A small CTC audio transcriber, trained from scratch.
Training: adamw at rate 0.0016, 6000 steps, batches of 256.
Data: trained on short read English sentences (LibriTTS-R), 26041 training examples, 59.0 epochs.
Rows from block 2 of a small CTC audio transcriber, named by matrix and row number. Rows with one number belong to one neuron. Each number is 500 + 25 x the weight over its row's rms, rounded and kept within 0 to 999. All counts start at 0. Numbers have three digits each.
After each neuron's rows are labels from the 100 clips, of 14848, where the neuron reaches its highest value: "top examples" is what is common among them. Only what is clearly more common there than usual is listed. The data: short read English sentences (LibriTTS-R).
# fc1: second MLP up (model.blocks.2.mlp.fc1.weight, 768x128), inputs 0-127
# fc2: second MLP down (model.blocks.2.mlp.fc2.weight, 128x768, transposed), outputs 0-127

fc1.302:508454508499480535504499474537496535503466503467424485465486496486460504503481515495447511497467525526514538493491518500538476471504526513480479515489506526532495480445525515513483521537488560507505491515545511465506494542542483462492522560521493495471484468486493505492508526492462523498479497468540528520520462523523502513530480513527485514504506501509454485477501531522481499453508
fc2.302:505504476505512513473465495507487470504501455556512463517468488507499530511490497463458439479525511527510540530498517475537540507523487533557500502497478502518465546511488476501509497494479515495480484559493491540496490509502510510525537490460493504507492502501484466481473502499518512526532525523482516532466481547455482482489456475475457519463540490522483522455498522458524496518537
top examples: voice: male

fc1.463:472477506520493529514526468513469554494550522511452507463538494541513481450486504487488491534487536502462497550490478486507488495474481511559441496512498525541536479515479470518555481521453544455524518497479493513457503499517476503500524515498487510494513473494513495473485500479519534459501486476475513482474498497491529502493543516493472501433485501504485509505475496503465508511465
fc2.463:492492484488473546527507519501517508515516462528541489547491504482502492488503457515511468503551531487470509478500538491509514477533504477502528532485501549521505528485516450479487510518508484527472467469546511494447482503522482476468490498472538510475542474454496460509466557492519503485483473494510529477515503492480523513460534537494475528513535494504505533523528449495481476483549
top examples: the word "was"

fc1.527:508489550515501472468471468514474460487476493507467550474492479498476543501470531488511472506484526540515509494510464465454513494480482526507485477537526508480514478498513505511481492509493537496483519566544482527439508537503512488501509528493491503485535490502466480510488526452492483430507551519512541479465498463499495523492510497544489538535522479503515515502536507523499470502470
fc2.527:520484452500520462483504491507518507468479484505464477534479527509492512494542521547493471476500469487518499494495531521524434517497514497501488473529534557456471504471518478474482502453525493491481509503467484483523508489463500493487483513496527489521538458537492511553506503495497501507519512527499480473431519510481527544521445509487548501546466553496495516510507502475488524484528
top examples: voice: female

fc1.34:531490523478535538520496498479503556509501499539531495506513470523483478489524491514459522460473482482528538474545524488479449497482448518524478499484523530483495499480503497479535506485518491506510488475505515458469521494543514485523505468495495464504523510474514457469481519463462499466502520511542528441504511457487512527480501481515530557518529510491500529488529550515528472488542
fc2.34:503515519548480509507528541482503448456507455498498472507488489460492503486501527504498478517508501490483470484509446505487502437570475489504485511482489517446448490524532493498434549508523485525547510482478466479564501484505504513509460512489509490523506502482518510535516469519515482522485533509520521479515527523493509526489514528500465526487480486488540531485497495488492507525546
top examples: the word "the"

fc1.94:526488514541508528487480450485528537480493496477511475487480479522501487504492517490469484486460483509555545538521487491478518456506481505537448522500506517521494469517530500490497504514509457469502523519535482452482493481503526506558490496469475513512528485473510447463487524485481492491482528504543531525520444476476525537487529499506529546482518514521497475504520573505509486514511
fc2.94:514505483502520495501494468498494462474530466498513528501509512503529489503480474450517576506530476551487475508521475504498489457479506507517475477501520481439433485520462490475487555479515535500546506516486475457513505520482502504496506518536484454536515541517492551501500513539519478528478514507500491470526513547473499514491435486501465504490497494466521501503480501526481479513507
top examples: the word "that"

fc1.22:520487465544489524516466456511457496497452492457483486472503513528529497504463514477499500567474498509468562520486445477508521493475498479507484508522493515500495503440500491467528506502472479497525467496506491479517508520522482516493525485524517510493480504532564517517475522458543509526476488443536483511535434503514497520499485498498490488496517479535459507502498492549508498531488
fc2.22:524483463506461464485519530461483476502494476483490426528540501448511543522532478502542537495516491489492523497507516480509482506496498507472522516514483529506502490486534522513515495492525507508496516522473470537522470479471525508516456542507493502447468475525505488489538476518528499492493524500480511477505518532483473490571528475499570484463529556532493505502473468509510512492484
top examples: voice: female

fc1.711:474476504501515521516466530523510535518513489498498450452534476520493534456521524488474455497512474513494495517475489530505489539498506512483461541484450477526502516486538533515505526498494492477473524531544481459473530535515511564535457512510497499544497497482473465513517549480478494501515483458494457462507514519519466485508460505523513477482506499530527483483491477523491483452524
fc2.711:535510543487523503496487483485472478517490513470498511475515486527532473488513447513470497495516481521511525468500472509476468502465488487547520471509460499477523539458469520493473503513506537558532514496468480457519479498494471499462500461500499520462573540528541481491479493488488539484476494544503498543495491511531511479521498538500491559521516481500496491496498517489460477550517
top examples: the word "i"; the word "but"; the word "of"

fc1.236:467469511482492520527505494500483514490477493528438529496477468470511479527483517420456457535460496535498522495508516513525512460486506512496521543508481514510524493474454486496496504518500560471496499506491488514497487521477509502520527467464507486479498482502510501495469533509515494507516511494478466541531487516523496507489531522528519565504518482528527528461465533579488491494466
fc2.236:494526489545517453503501477497545489504515489507466475531522455547510487534482510507507472512520475503514488512449491536516489503517504500495531509513486538502478506550484490463470531490509461528536508494475491505512469480502484491483505564490501471564489513511456477508498491498500446511547493508478482487462470517443537465474485447470476498493477533525519478498463492501489535521491
top examples: the word "you"

fc1.545:480505517523451512537481493509539490464502518450500526473484482477474501532448519492474523503510540549470506486528470503530534474483476486529496468458486486541482485481491565491494528511475503505503506483512480487518506525501543514513509486450486484502501505532493538503522485499493491522426519487504491532510493511478487480528513507512506558475479436514538507513491479566483500508484
fc2.545:525500500503522542519522533464504529522535517518542447524545552515501496519484472493509537507501441471539495467509521532452496481527518489449510509469525512450501475479539519469528495486500527505496477491487497515501511476494525500529523501489506528511502492550463455486491470547486477508479481466488487543510472530460491498498490488500502488499501505494504500492511461474515498510583
top examples: the word "he"

fc1.462:526481549466547523512443491516515509515546479508485540508505511498482493518513515496469518455479514511521486539493506478509478524515477535499540503464483507544503509498471522532513498484486512507534524493499522530458501483469524475526515472533458491516555488533502521461528504507502505443465500507470454477535491460473532535497504513528514477484507470477488537495484479512490477447544
fc2.462:505521466510510488498508499555465515494506498452506469521488523453486510474491498453520560497510512517527513501504511524501517476497494463474522514475472487541480487497494504525471544508476519501506494517515534529501465494477497509488509499500502504477485475543503499554524510560479516492488475472441528493479490530529459462518495532483556513473469438493474469452517496530477491537515
top examples: the word "of"

fc1.756:499466469501499521510457446480472495489496515489483505481453492484475450465479539495527482542489500495557494529503480505507491533511516525483450507491534497556502512507480515472477469534491532480480513506557510483509464529494525494516506495499525524523515447499485479510524503459469472487482539543491555517534485494532502526541538520538527510467500466511511470479506503518471501486485
fc2.756:537524526524537459468506506536514542492520515532470462485494495460482511483537537514487525496524515469499543496515495525501472535552465513513526471453528483450491490470491453522497507512462476485522516486448506506468448487502495485485506486515502511532492499511478483534525462504500486497491467490512529517482532476469503514524455492500529512528510521488504485531530530478542511528440
top examples: voice: male

fc1.270:435452480496435489509485479518496514532527489477528476460490500487472498475453501484458459511496510485509495498538516492550521491470475468510466511515513495510506466509499478519514516501509503520496461440500472494472506489497499544526482531516511494497491506519486487474533546511493495523470515506490536485534482469532523515535550480513490542489537503507494506475463529467501490569537
fc2.270:536464484493510517502477473490496511525490477509497455491487540498504490549492481446498500510534484491470483497488516526530561455532510562489485509506534478573485500544519480461529495512505494517511499526477455486460546532518497525490515469540485518508531471481457512500484478494505503521479526485500500522514508507508477509480449483456461515517458482504496515512482482478492528496553
top examples: the word "to"

fc1.185:519469559493519504553492462511514484508498509505551496477504495503478492506488515476418504510496475546537545526489476491474500530459490509528454507479442454549494462490499501499523529527482531513468519493518490498485489498516520539526504478497522465489497543481490478475490513511503498491512479506507476501505459507484537525493534504505502488495494433491499499446505525499559501500469
fc2.185:467512507509488515479489516534511488491533500504538510465497505461493543505521448468505489455510532524461521505464457495468478512520494517474472486511509490471479532519553503439521496491520539488519485470477502484443483525498525458492518470526503488567459504466541517506509496528476533523513520516480509493503535536502504508491464461485508502472502492495520542462521509516498449484518
top examples: the word "the"

fc1.351:504486483439517520534514492539503530519495509503507506476487486499474522470524490471506479485453505497524547478512511507528542515490477514495513553494458526537527433498509500511547506506472517544483497461501527446473495510497464497473491503474488485505486467492483491506511524521521483485495521508525494506552509506487448516506504508501532493462565463550455513477525490489498444485502
fc2.351:542494541499508519491538598504507514489531517522543494549495478502522516468504502506505488475560458467479485510514519478533445488526460451514468461501500524504466433500489517478502492524492483502519514484448493509503523505503504524503534483494477475471500538513495440482500501491505493532486500496505508479523473507472470524480496516483526516501534532503470485529519489469499495521498
top examples: voice: male

fc1.68:490506479506514519523519454557509503480493507505487506487523472530468482513535542516490501489457514509565550519484494526515513496519504497471466450472456478533505523470511532531518520508493496480496499496483492504465490487545533528479484551497488482499517514461497486465479494460539513464500520500569502554492523475529491518505504518520468479473513502504461488477493505483521433511519
fc2.68:465490529493487486486529491473523492517470460481530514473487442452464516459494572507526515480482514477508478511527536473505498450470492457545459503487496493496506476515532513515498518558484505465462493479505500496468500537493511473539513530491529456500486479474508525480512560513499499506524476532519524503497510490520512468477499521532530536513491492501554557495489498487495507504485
top examples: the word "i"

fc1.753:484480525483503493527518473508519511548537473521493531492465494518485456433525519479478527496457499489551513490511478459495479532459494527523537510481460471543514522486477534510496458507460514452454523516482512503507464484497494505499469498474504495510534461456471485501505530507490516451508510523540510491499508505512513478511559461484492507466510485524493456483475527503506467493467
fc2.753:538536490487485488540494504480489486514489545515533484552463483491493499536498488505501506472533449493507486500542548507480508473565478520473540494486497534455421493519490496479515509471520498490511491508485504464488473482474516497511508484509468507485503493471477458502521442501497492522563518483529517506473532502505480543543475497492504510524461493498510511537478448473498507471515
top examples: the word "said"

fc1.115:488463472489476536497481459520528558537498465491486519479491473464504525496510537511506470532450471480481555504504534513493550482496495520516467511487503448511543531510488477486539465493485539468441486509521501504537503516524475529490529507457509519524522528490499490495471507480525486512469507499483514562469470520478498466480490475514507511495523498505512547471523542524506506504525
fc2.115:504489494483507535524546524496516516498493543481535510556476465503570470486507471487519482485537545455477498500481565501448448512508495498463513501485492504520438493475447508479480493464547505540530493514522476455518507499477524466507481501508510534516485496496511459525528482482506475500485549528495513479487518544512466529516529503494506483468498486489521493501482508486510505490493
top examples: voice: female

fc1.102:495507543460480532505470512544519512496508509499537507466499480531493500515494524494478520477485536509518504457507434488456533483513479494480500459502461527547489472470493553522486505528463538461512504532497495485508478550528491516456502482532486523511477492466480472489496514491505491524481535516504495545526493531523460491446488486486479561500512466538518486462533513488504500491515
fc2.102:509469511495488545528483535474499445577516505478502469543505449475506465481477499492494514504522460499501497510535489525491473493502515463529493497482541499501449492506462444489516475542491522512508518465481491473492472548493461508515511487497477467513491522474498506486546495499461484553541479502476524490472515478529500491514471500486509536525556484503530465517517481500506517466511
top examples: the word "the"

fc1.228:447477534465510527504518492476471498493511509490432547500512470487490516488510526448514482472462517529487489560519513485510492502486485520509495518485462445525444489501494521525542518465514484480521457502510523549450503468501499480492504465522466470516498480520485494478491533509515493514502509544482521502504520535470515475462491519512475508488535464506507511474517566524490495485473
fc2.228:540471482520510451500515501510463506514502440489512447527483512457478508526545516483486507502517500509528490552503477479489472511461532521482510520506488484523513484525553512559491535482499497485506516494490465518477435497441513531488476512501480468461499479515506517503475515542479511501466503539500535492455492514526515508480512492503524468441482485559473481503492525525511513501503
top examples: voice: male

fc1.538:495498499496497522529506510528484489495515526529497550505516457467498480514502529442496461557487511549566502459482560471527454521465498518492495495518479435527480494498459503519459508534475540484489491489498504494496487534505529513505491514470503495514473506511498457503483497505513481488484499554538507488500503511517509484512513520496511499461509454555497505426497501523500496469494
fc2.538:496489525496525458469491502514514494484510503488494487508466493478490470503491479474509481482508520494488491515509481521498515491510512512477499454524513493493503535539483505484467472482520498467514514483447490511525500483477472474468486531555513462425502488514509517515538506565518541476561517551515533446468504481497533454482499519493507504526477524504529525506455466435484530518487
top examples: the word "you"

fc1.761:508499472553532514494464456504508464482467528482503508484469498502482497524438512496484463456474522490527493489543493486495567545461560481501492467546484475523498536461535534512533513534508521499494474497513519487507462485477522490525482489534471477489496500503514482452502490482517513506469519531502507484542456470504494519456463495533507503531500467515489456494492485495496494492517
fc2.761:473465502479491486499478531505464493516496463512515518471484497506497501531414505472532487518518488520460510533494528501539501472525510500502508473500521495465529489513533495538479479485480512523483483488514531493454520480475504500520511521539486474514459490487579476512461495458452521492495518545527514492506467483544515515478463528499537534505538475516528511499511545511476499473535
top examples: voice: female

fc1.221:480493502533513499526494441508489544518448504540506547472467511504525490504509523491462488534468494497539549532528484462462514504510488529521498474497493536537488506465488521515507506488457465542484504518498525505447504516492478526494476519481511518517539465466509458464496532468487487514521517457502479457491489480531513524498514477526469495466480490478520501484550541504498475461471
fc2.221:508494469481502522468470482431454501518494476505545500491500512529497516468481504487490468529493480481495502509503522477485569495497473495529440519510489485463452508498515489461536511474516500522484498512508516483480536510504536514530548489531466489547521475520503550466484508489490468485499506489485481524484495486466563527474462519504480514506530540483503508517534523535486492490561
top examples: the word "that"

fc1.585:507518524484498520523446527515521505528440497497549501491482504517519471483516523510478491500479488500478542525469501466521483519489451490530438474489461451549478536478533502499538523523500484463490509474518487441478489490516490530508514486459529528513489493503491483487497561467513529470491501524474492482513484515525470532438512488525498484518513486520446500468503483499480503516482
fc2.585:474500502524467530526472505513474438508524502493493512469519460500511522477462482489509520475501470534533530498540505517516490481470502494538484496502498486494499479471494429490510512500490534502515474513508492513477470507491465511488486516492501461485441506451533453516512500478506548548498538544505565512510490480473459501495489466498518551466536492515473504469530534501538513481483
top examples: the word "i"

fc1.497:468483511494499498536451507484471483496535520534512541460495517517518467520462514449446494504478480532477500498523499498522507476483521537460507469501484462496472512441498529479531527507500495477451500495571515491519504542479489502456510460463484486478522490501499553536502506468482511472484519516502501497478487475496457535515511461479501554481535491479508460504508491521519483516489
fc2.497:522534478499483512535436509453501535517499465540538477490558516512508512514476499513453469500492502509517502491519511512473533528534475516521522505475498476503510508550459501493475474469497514525556458451532541481495460467515506522514456537511509477491462549507478487501510517570514497511497486541489491511522505508480499512512463505495475495473499472511499501517477483506514497443488
top examples: the word "the"

fc1.281:516462476510459476516500468523478524480494494529515493457450481516477481477500522477504514465488511528538461522560518474532515512474477502495473503535493528512560468502494486502471490470460511534490477513514551502486478537509488519465494514489448517520493479519484501437529521515503458490484518536502526511499483492550490478531532548502501515509533497519508518469539551512496487501481
fc2.281:498491545477520473468501517522510546521481486474460499512524474507524477486567520513496507536494470487490474534526538479489488491511521497509501500462518500512488508515479534504501485492502443497487520459500490541468451471459467499506521502461484499453498519470479501504485514527524499488491490552486517478488475498489490485522506480472563491504537490571452489515508538466550478499531
top examples: the word "the"

fc1.687:494452472508456524513466458522490514512490472449506468467512494480463492497462513486478443552464503524509524474499501540545528454503461498497509533496542488538534489480486538509460508485501522544518479481486503518460503516471496505530476525463514479516494509493538520477507529507506512520514524499535557472493500491504547486495503487521531538481492511527530464482504505491466513510532
fc2.687:526489519473493512513486482481549505494489506519550477501528520528489489549483496500559513521535491489464440496490546505476525487503496502492491540484504510511498485549482519503500493488482459526497505493510478513444544454516530507507505505474517514484524529524448488471489498501526524503500507469539473440509505536479521498505498472461462538462506496466481478539453461465505532507503
top examples: the word "he"

fc1.421:476490476538486511524524514485502509491532523506504484490462503516495521472469479505517478517486524519540502514535533502513509504452490503487525489443517460508490528493509516493555500501488543506508513536497515463446496578484495459498534436496481500507513488557481514480468508451497496514545485484508491519527489499551515484486506503524504464471525472535546475500539520481471509481472
fc2.421:495471546499505508456488472480474529525476496506502462469550485526511505470473517469455491526455443536490538529537473546493455513483527479505478500468510499480456500542480481514541507489504514474450478514511483475513446469470495499515486505508518525520528519432488525501515492532462531531505510502484496528483508504478516513487471543527453512495491512516488492498497501496533522498506
top examples: the word "was"

fc1.511:474511476476503504488445524531490498470489503459534525481517482569533505517451504472468519475471503502498525527496519521504501513497473478500498507561494491472524513480540515538508513510498537524462487474508494485438488514533462479560473494517478509507482504533486506480432522507473521481541476498499480536491491516502503492459499519514514460488550481492528477466523496516462484507517
fc2.511:516498509499478520532538494483481463509509489472530502476507473499505506509495480450521543515499472513505466517526543507554481492498536492483438469484447496441534460486459488509490493503513529485535506512444514567530502507461519461497495524508532497523509500517513492490521468498490518541458508489512501474487527514509502495532489465512561496502513461494471515493518508557494499492473
top examples: the word "of"

fc1.150:492489492536504473491481437508485473535480476530451518487458486493493467458439524484482524546453520510496497477528495513544474516455509485508527478498528492490483508483485480541534549511491515542550500498489517541510506527519489488502489523492499500489489511510487509446486504455516499504521535492525530503474515506475517480481496494507522532447497503537501429499478520529494508534526
fc2.150:577493491485490486496499516549547455521501554508524487479495506542527530462500530526502557472495513509463502538480499506519489481502470489537501508464499508524484516479504508471481507499495543488498509499438457536488504465503451541468487484467483493479504483509520475520497482482506524508496501474525519505493498488481492502488459437485513502547513520506488506546494462446476477504499
top examples: the word "is"

fc1.654:486471493518480490494471486484455542496495498525522483462517475526486493507464526442512447501471498505529479484501524489480540485500509489540461499502451511526511536505508500506531467532475486524471505542562541480484467530518527536481464537508476474509512465436481498473515514445529502505481506540500498494509462517500548522496487505528491516516484517473484519527491507496480536518476
fc2.654:515485488489529495502496473472477510523498513496510532496462504463497444501466501507507511556528495487493526513499530504473499506522510484508501505507525536437455517513491461492440506474509492508515511464451471469496533480506515450478517471525492483528515491456523525505456479490492521474492497537498526476466523526519555521493506521481526535547475482499512565500496484506505501458555
top examples: voice: male

fc1.36:467530476537511489509513479519462532490475512501496523480515487548480536518503519499480503475487527491533463496478482501486538509505480555517484497524462508516508550507494552501537511544475502501457497492500494463453489523481516526515469543539464483498511495510502491482467558476490535425491505477487520505537507492463508493468514501535463467519480481513502458474518506472505464492469
fc2.36:479495545532477543532548445489528475534496506507513518473501497517464538491482509534491509513493504520481466499529476524499498477525467432497490526459484500445522481514469464499502543478479512499495500534476489492440478497526527504483478507500478500522479488486528488506494523480505493530525519540552516510519491482505500444488528519480511528481537526511476517447526492502478447474507
top examples: the word "you"

fc1.199:491497506491503540499533466503479478492466497531505527508459514536533502521485505480473466541463484531502542477483525506538463498449498491484491501496491525541518533445510477482556510518518505489447543529538487474480535523469473524493485538489494488513525448503521494425490497471505499496508547466477504501516482472495510533501514520504501464498492503474486501464487499481475512538540
fc2.199:505555473522521511538500558468514511520519544490513465516507502497516544509508487477465538471537496475478467501537465524460485510505489482522471518499482483473479506514512493472473504458505520533521462495482457512536502502525486532482504489471499526555451483495496499510507484509476464531477462524534499498517487505479517503510440509472535486535466507483502574526470506484485502478492
top examples: the word "it"

fc1.454:434516489483492526515526522552471536506519503513496526501465507484494516484517482489450524504507521487499549485511473495494514468501476496497529519466465540521512519485495517518537504534493491477484489488496507496480528521521447530478481508522478488533470475486488515463468497500486532493505513482492542495529495467537470476498519541472538463487550480528460508476550465492491433529535
fc2.454:509466492500470492486525493512492499507520513491517482512515493507489464492520500474551490514553437478488505524540531492502547487508486422509494513443467512496482475487486493516472509521497503491518514515486516464539530520519479501506521472498513471471539498531460480496557464511500527550513473469478513469472519515476464527466463482485480501526469546511531476546515463509487510521499
top examples: the word "was"

fc1.140:464454517457507552526520487513532529479512514455441520463509487495479496499504533511514507473493532474457521503494490520500500496517470512558508498481528435565523512476494511505489533519465507520482513477552482488482513508469469530494541521473512502518468500463494494499481526475513513507480481507518518544497511447500532491517462506480500492499499426497482521527507534509486511487508
fc2.140:523489480486486515483469472485492492493525446535498525521490515481488485494475499448468483496505506487537510496485474448507465464488481536469511498511515537497488459446529517555489509488545516519484486495517473519481474458488554525506529515512499498541516503472535492488516499515507464486506495511529489548530456516454524536474511549508507490460501541502499495455528509549507502535521
top examples: the word "it"; the word "was"

fc1.693:472494502552475488553509479524501491494506536480469516455526508512454514473476531482523500500511478473538558483488483526478513495512513523535470492506478504501518505477524515474532530483464535484453530493514504548471521532538501476497468493512534473519498441463542461492491515490526540491462476500537469523503467492495497504474474540509534511478494495531508534488510473533509496487538
fc2.693:492470484511477525491508478459490521482517463562525549514514519491498498531447497495501482564500499508483523484495487509501495495526510521477450560511526517496513513501471499507553509474510491495481502481514503470487447494453497519493487497508510539490527484489570510470495480473507486483473463446491510491521485464506557515515518539501472496476464536470542510533494506528459492489498
top examples: the word "was"

fc1.460:462518479507508490486460479509489498510471489525523474470458504506460498471461484494465518524473531477496562476498492493517496508497502504521473491466478451516572518477535556511493499524460533503499467503465509466504494573475506467545496565537505503521483502507514522481478486469512504475519485514545493517518503490537513517470484511529512492511507461532506489476493498490498457475513
fc2.460:491484557489494541520479537487481528526549519489511458489505488524518521504507535470521468464516480457513508497517518483515530502509438520484503468466525536514508510526509525544501486506481488499523452487476536519488549525476520506498483521476498487518486547546474505527505507499481487508520528507500515482528497517505462482450464468473516460464482513540465482464526532460472497495473
top examples: the word "of"

fc1.387:518509501470438548491480508501535505516474501506541538463503463557511454476486487456504500489456510502506520449482501539505530487543490508563466456511500512502500451437515523493535502505474487489514518535476502493498510496534509490485483499496514529521524473460487516517489519505529498505484540496540525528492462498518512523500465519542503500549494499543503512486501505526474496467496
fc2.387:479507516499478523553507508497512506524512503506458502521490490484493490513501484510505552483491511500512485517519499503534478542531498500454493542464521517510534469492430444507465476528507472509505531468489530538537480476482479458500517540481489510508509527518497488497462515501451487532533508494524519479501455540522455484505548459492494514516523472474528457450545492516496502465498
top examples: the word "and"

fc1.104:468489518563454520499489473480505505488488462465529462480499468498462508469485520515450515502487508479528540487514475508552521476513482524505497505487522472527538534492500487531504529517438530481513539506544502489505511499469522506499461534485523491497488486465525465454506530480514543472510500515549498520542472478500508483516532495530478503496488490513508436510505529519469483527530
fc2.104:497484485513468476470476475519507513433487523484487473505496511485485483538465546517529499487518538512525537490485502475492519454511489518487517483465505499527542492512492511517473511485523535531481512497565502450496494521546492497512512553494500534509479553551496518478508504522509464483498505468488503524531508540483467490485479476499439514472452505493511481533457460525493538486502
top examples: the word "i"

fc1.652:494516484550490512545440494523489496531516459507492492479518521492486461481498500512438506508492491485485525507525514491509459513518532524507476511505511479492505508501536536552484491487499530517486476500503556517497486507508552498533489523518476499525450479495528490446462519492531466451502452488489501525508442525518476520462514537508521462541520471519507480468547497510501491493527
fc2.652:459464478473520527499509518436502515517480516443463467524535515463530499498492499493530458497509481447491539493510518495495496493489483505488524464518558529488491521486518538505500457495520476524549461503488467490550547477493486516541506541498519546540528525502473446531528479502476473515500513503510515484518516537450481500499490508477518534520491489488507495497516491468488500498516
top examples: the word "of"

fc1.126:485482523442514535517505485538504530498534502485425513476503508489497528483483506447462527457483493558471520494500550478498515499469536510478500519448495509525481527496529506472557475499453504512521532494500540482497530538498516485489543484518483480523489490511513530481481532471512498475498485490468498520533476506533502479496467530496479496488520479523496523496556518534490468467501
fc2.126:507436474487520495475443473495473508512515518470467466502486529481487503510493494524507483486515460514488496498537513538478534438492488501509507507504518496509474459502493503510546536517546527479484510536484479532503521485517479523475558512557491492502473496542484543529486520523465481528513509465490481533484480482494461492475449508465473522472503502508498521528481513489529525522559
top examples: the word "of"

fc1.287:523478509535434526505516490539486461500500520463521545439470500490508487528529532480481487535498473538509529488537467538504485503492465490511512511493479510561523507448535495504482529483507523484470468520550495494497516498476443477496487450503504480490532486499488524518503486455483517484522516508513508491500502491523474530503490503521550517465501506506459522462507470547479486489463
fc2.287:497499487527555500478472495469539521490519531502458510523485520482466482506481498468481465527464528441510531512480504463500526527525527511501497495472535497476498508498488514526487484551474468533489494501482451509540510475496471500543505491501511506514512515501496431494511446532494500517469499538502469499510487528452518521496503522468504485502477459488554544459478495521476531538529
top examples: the word "and"

fc1.320:520496500482491522534436507516471489476503497519466509497486478487477486506494537488534440526462456521519499513508510478489469499468511464510442514502527485481551514495530514505524518497553505457474531462547532480512548550495505485533505493490506500512483476490527492516513500492498474500452528519454554481505490485539539524524533486517506509503495472531486488482497516536456511505522
fc2.320:521511498509531469474515488506519469491535528509509462467488512529457541511533517522511519500527453510449518505493482526478483522502509512472494485502525453504483472480489494504505480469458483484538556545482478459486503493502504474484513493513488514530472498523496491566522483483463472540547505476534469511459538476496488525527466479491511481517498540499523516514512503518489532437459
top examples: voice: male

fc1.368:480527524532476526472458509534453498495498518445465500512479507492526477513488572473492459462492493511535497518545487525486511507476508504476497457491487488499462477458500532471495466520515509476474463532506504509463481528537520507504522486498470517507499534504541477501485495501506450499503495556531522469495513464554544478473503474510507509498550480526481531476534492479507499495528
fc2.368:496486508496514509487540512513522463487494492498489473473500558521501514515477533493501502515519501462479488499475486511545466467489488493507515507495527518484458495508488478493441466507494541514534523522477516494496510534471497449504490485531503498484545484507540539538525499511495539464461458502480454468526523502508502486539522554545517518494511478505512551521500464568493527450507
top examples: the word "and"

fc1.277:494470507465510510540484489511502513520536521478465500495460485482477460486464536493496503468470510502532494487527506481458515460470514474532504478552520490498520488473547506451481534488497523521471485497572476522467458538483492482521516490506466463500489510484561519460530536500528484498501514532528518522519509441491513488530480509540531532489508480517491504497534479490473501502472
fc2.277:473473484495531438535503505535499511476518452520445499483494534499479515492473524509456513494518487488503551514457519488478513477484514489490494470482498509506507537513565480524518455482484509527545520513516523461513500461494507509514492518504485524520501534512474529500471464524520478484457510505479461510528526534548487464518504545499511490517485498520458484462510531476528540454517
top examples: the word "and"

fc1.535:469494492500491476511480507483501498461512516475511547491466481539491488503518514501515471477476518496517517503564505518533535483490472465489463475509483469540491476496521545522491475491471482485482471481515529491460538522503549493496511517525480533504538458517499504479495489508482543516492494504524466510535504477497446522444515508522575471447514473528484498507512510543512504486444
fc2.535:512465550489462526535524479496523492502482507485498495450486491509509499522468464503503521521504510508475513480516468507497496458496533545495467515476485479488467494463513506486534517511545565507517500533495470512534524491473460465492489494478498512523522483497550511478505474451475500489485524460518494499513488526507498545470457500494528522476518553457467539492483550518454483536485
top examples: the word "and"

fc1.480:516478556446486537507449518541516501501534485480523540475528501477489512505532535519513515498468471513489522473532516468512491484432484549499517541508512463527461472493484538519495532520468460507526475509551513524511527476513502490521512491534512491492518513520472535491474491517498463521479484545517481448494464472521489505515508502467516487482519488517460513476522506488459509499480
fc2.480:523497453476497511491508515505477489522494472523459468523477522471442500487515472491530498522484514481513536494494523469521520563484571487501488477493519553535502517471497503467484482474523500559503501472461499512537486500490473506487510495492561468514509523500507464480479511480484470519519485540482495540493514520563495461504458480523527461472513496505502453509488517487493472474518
top examples: the word "of"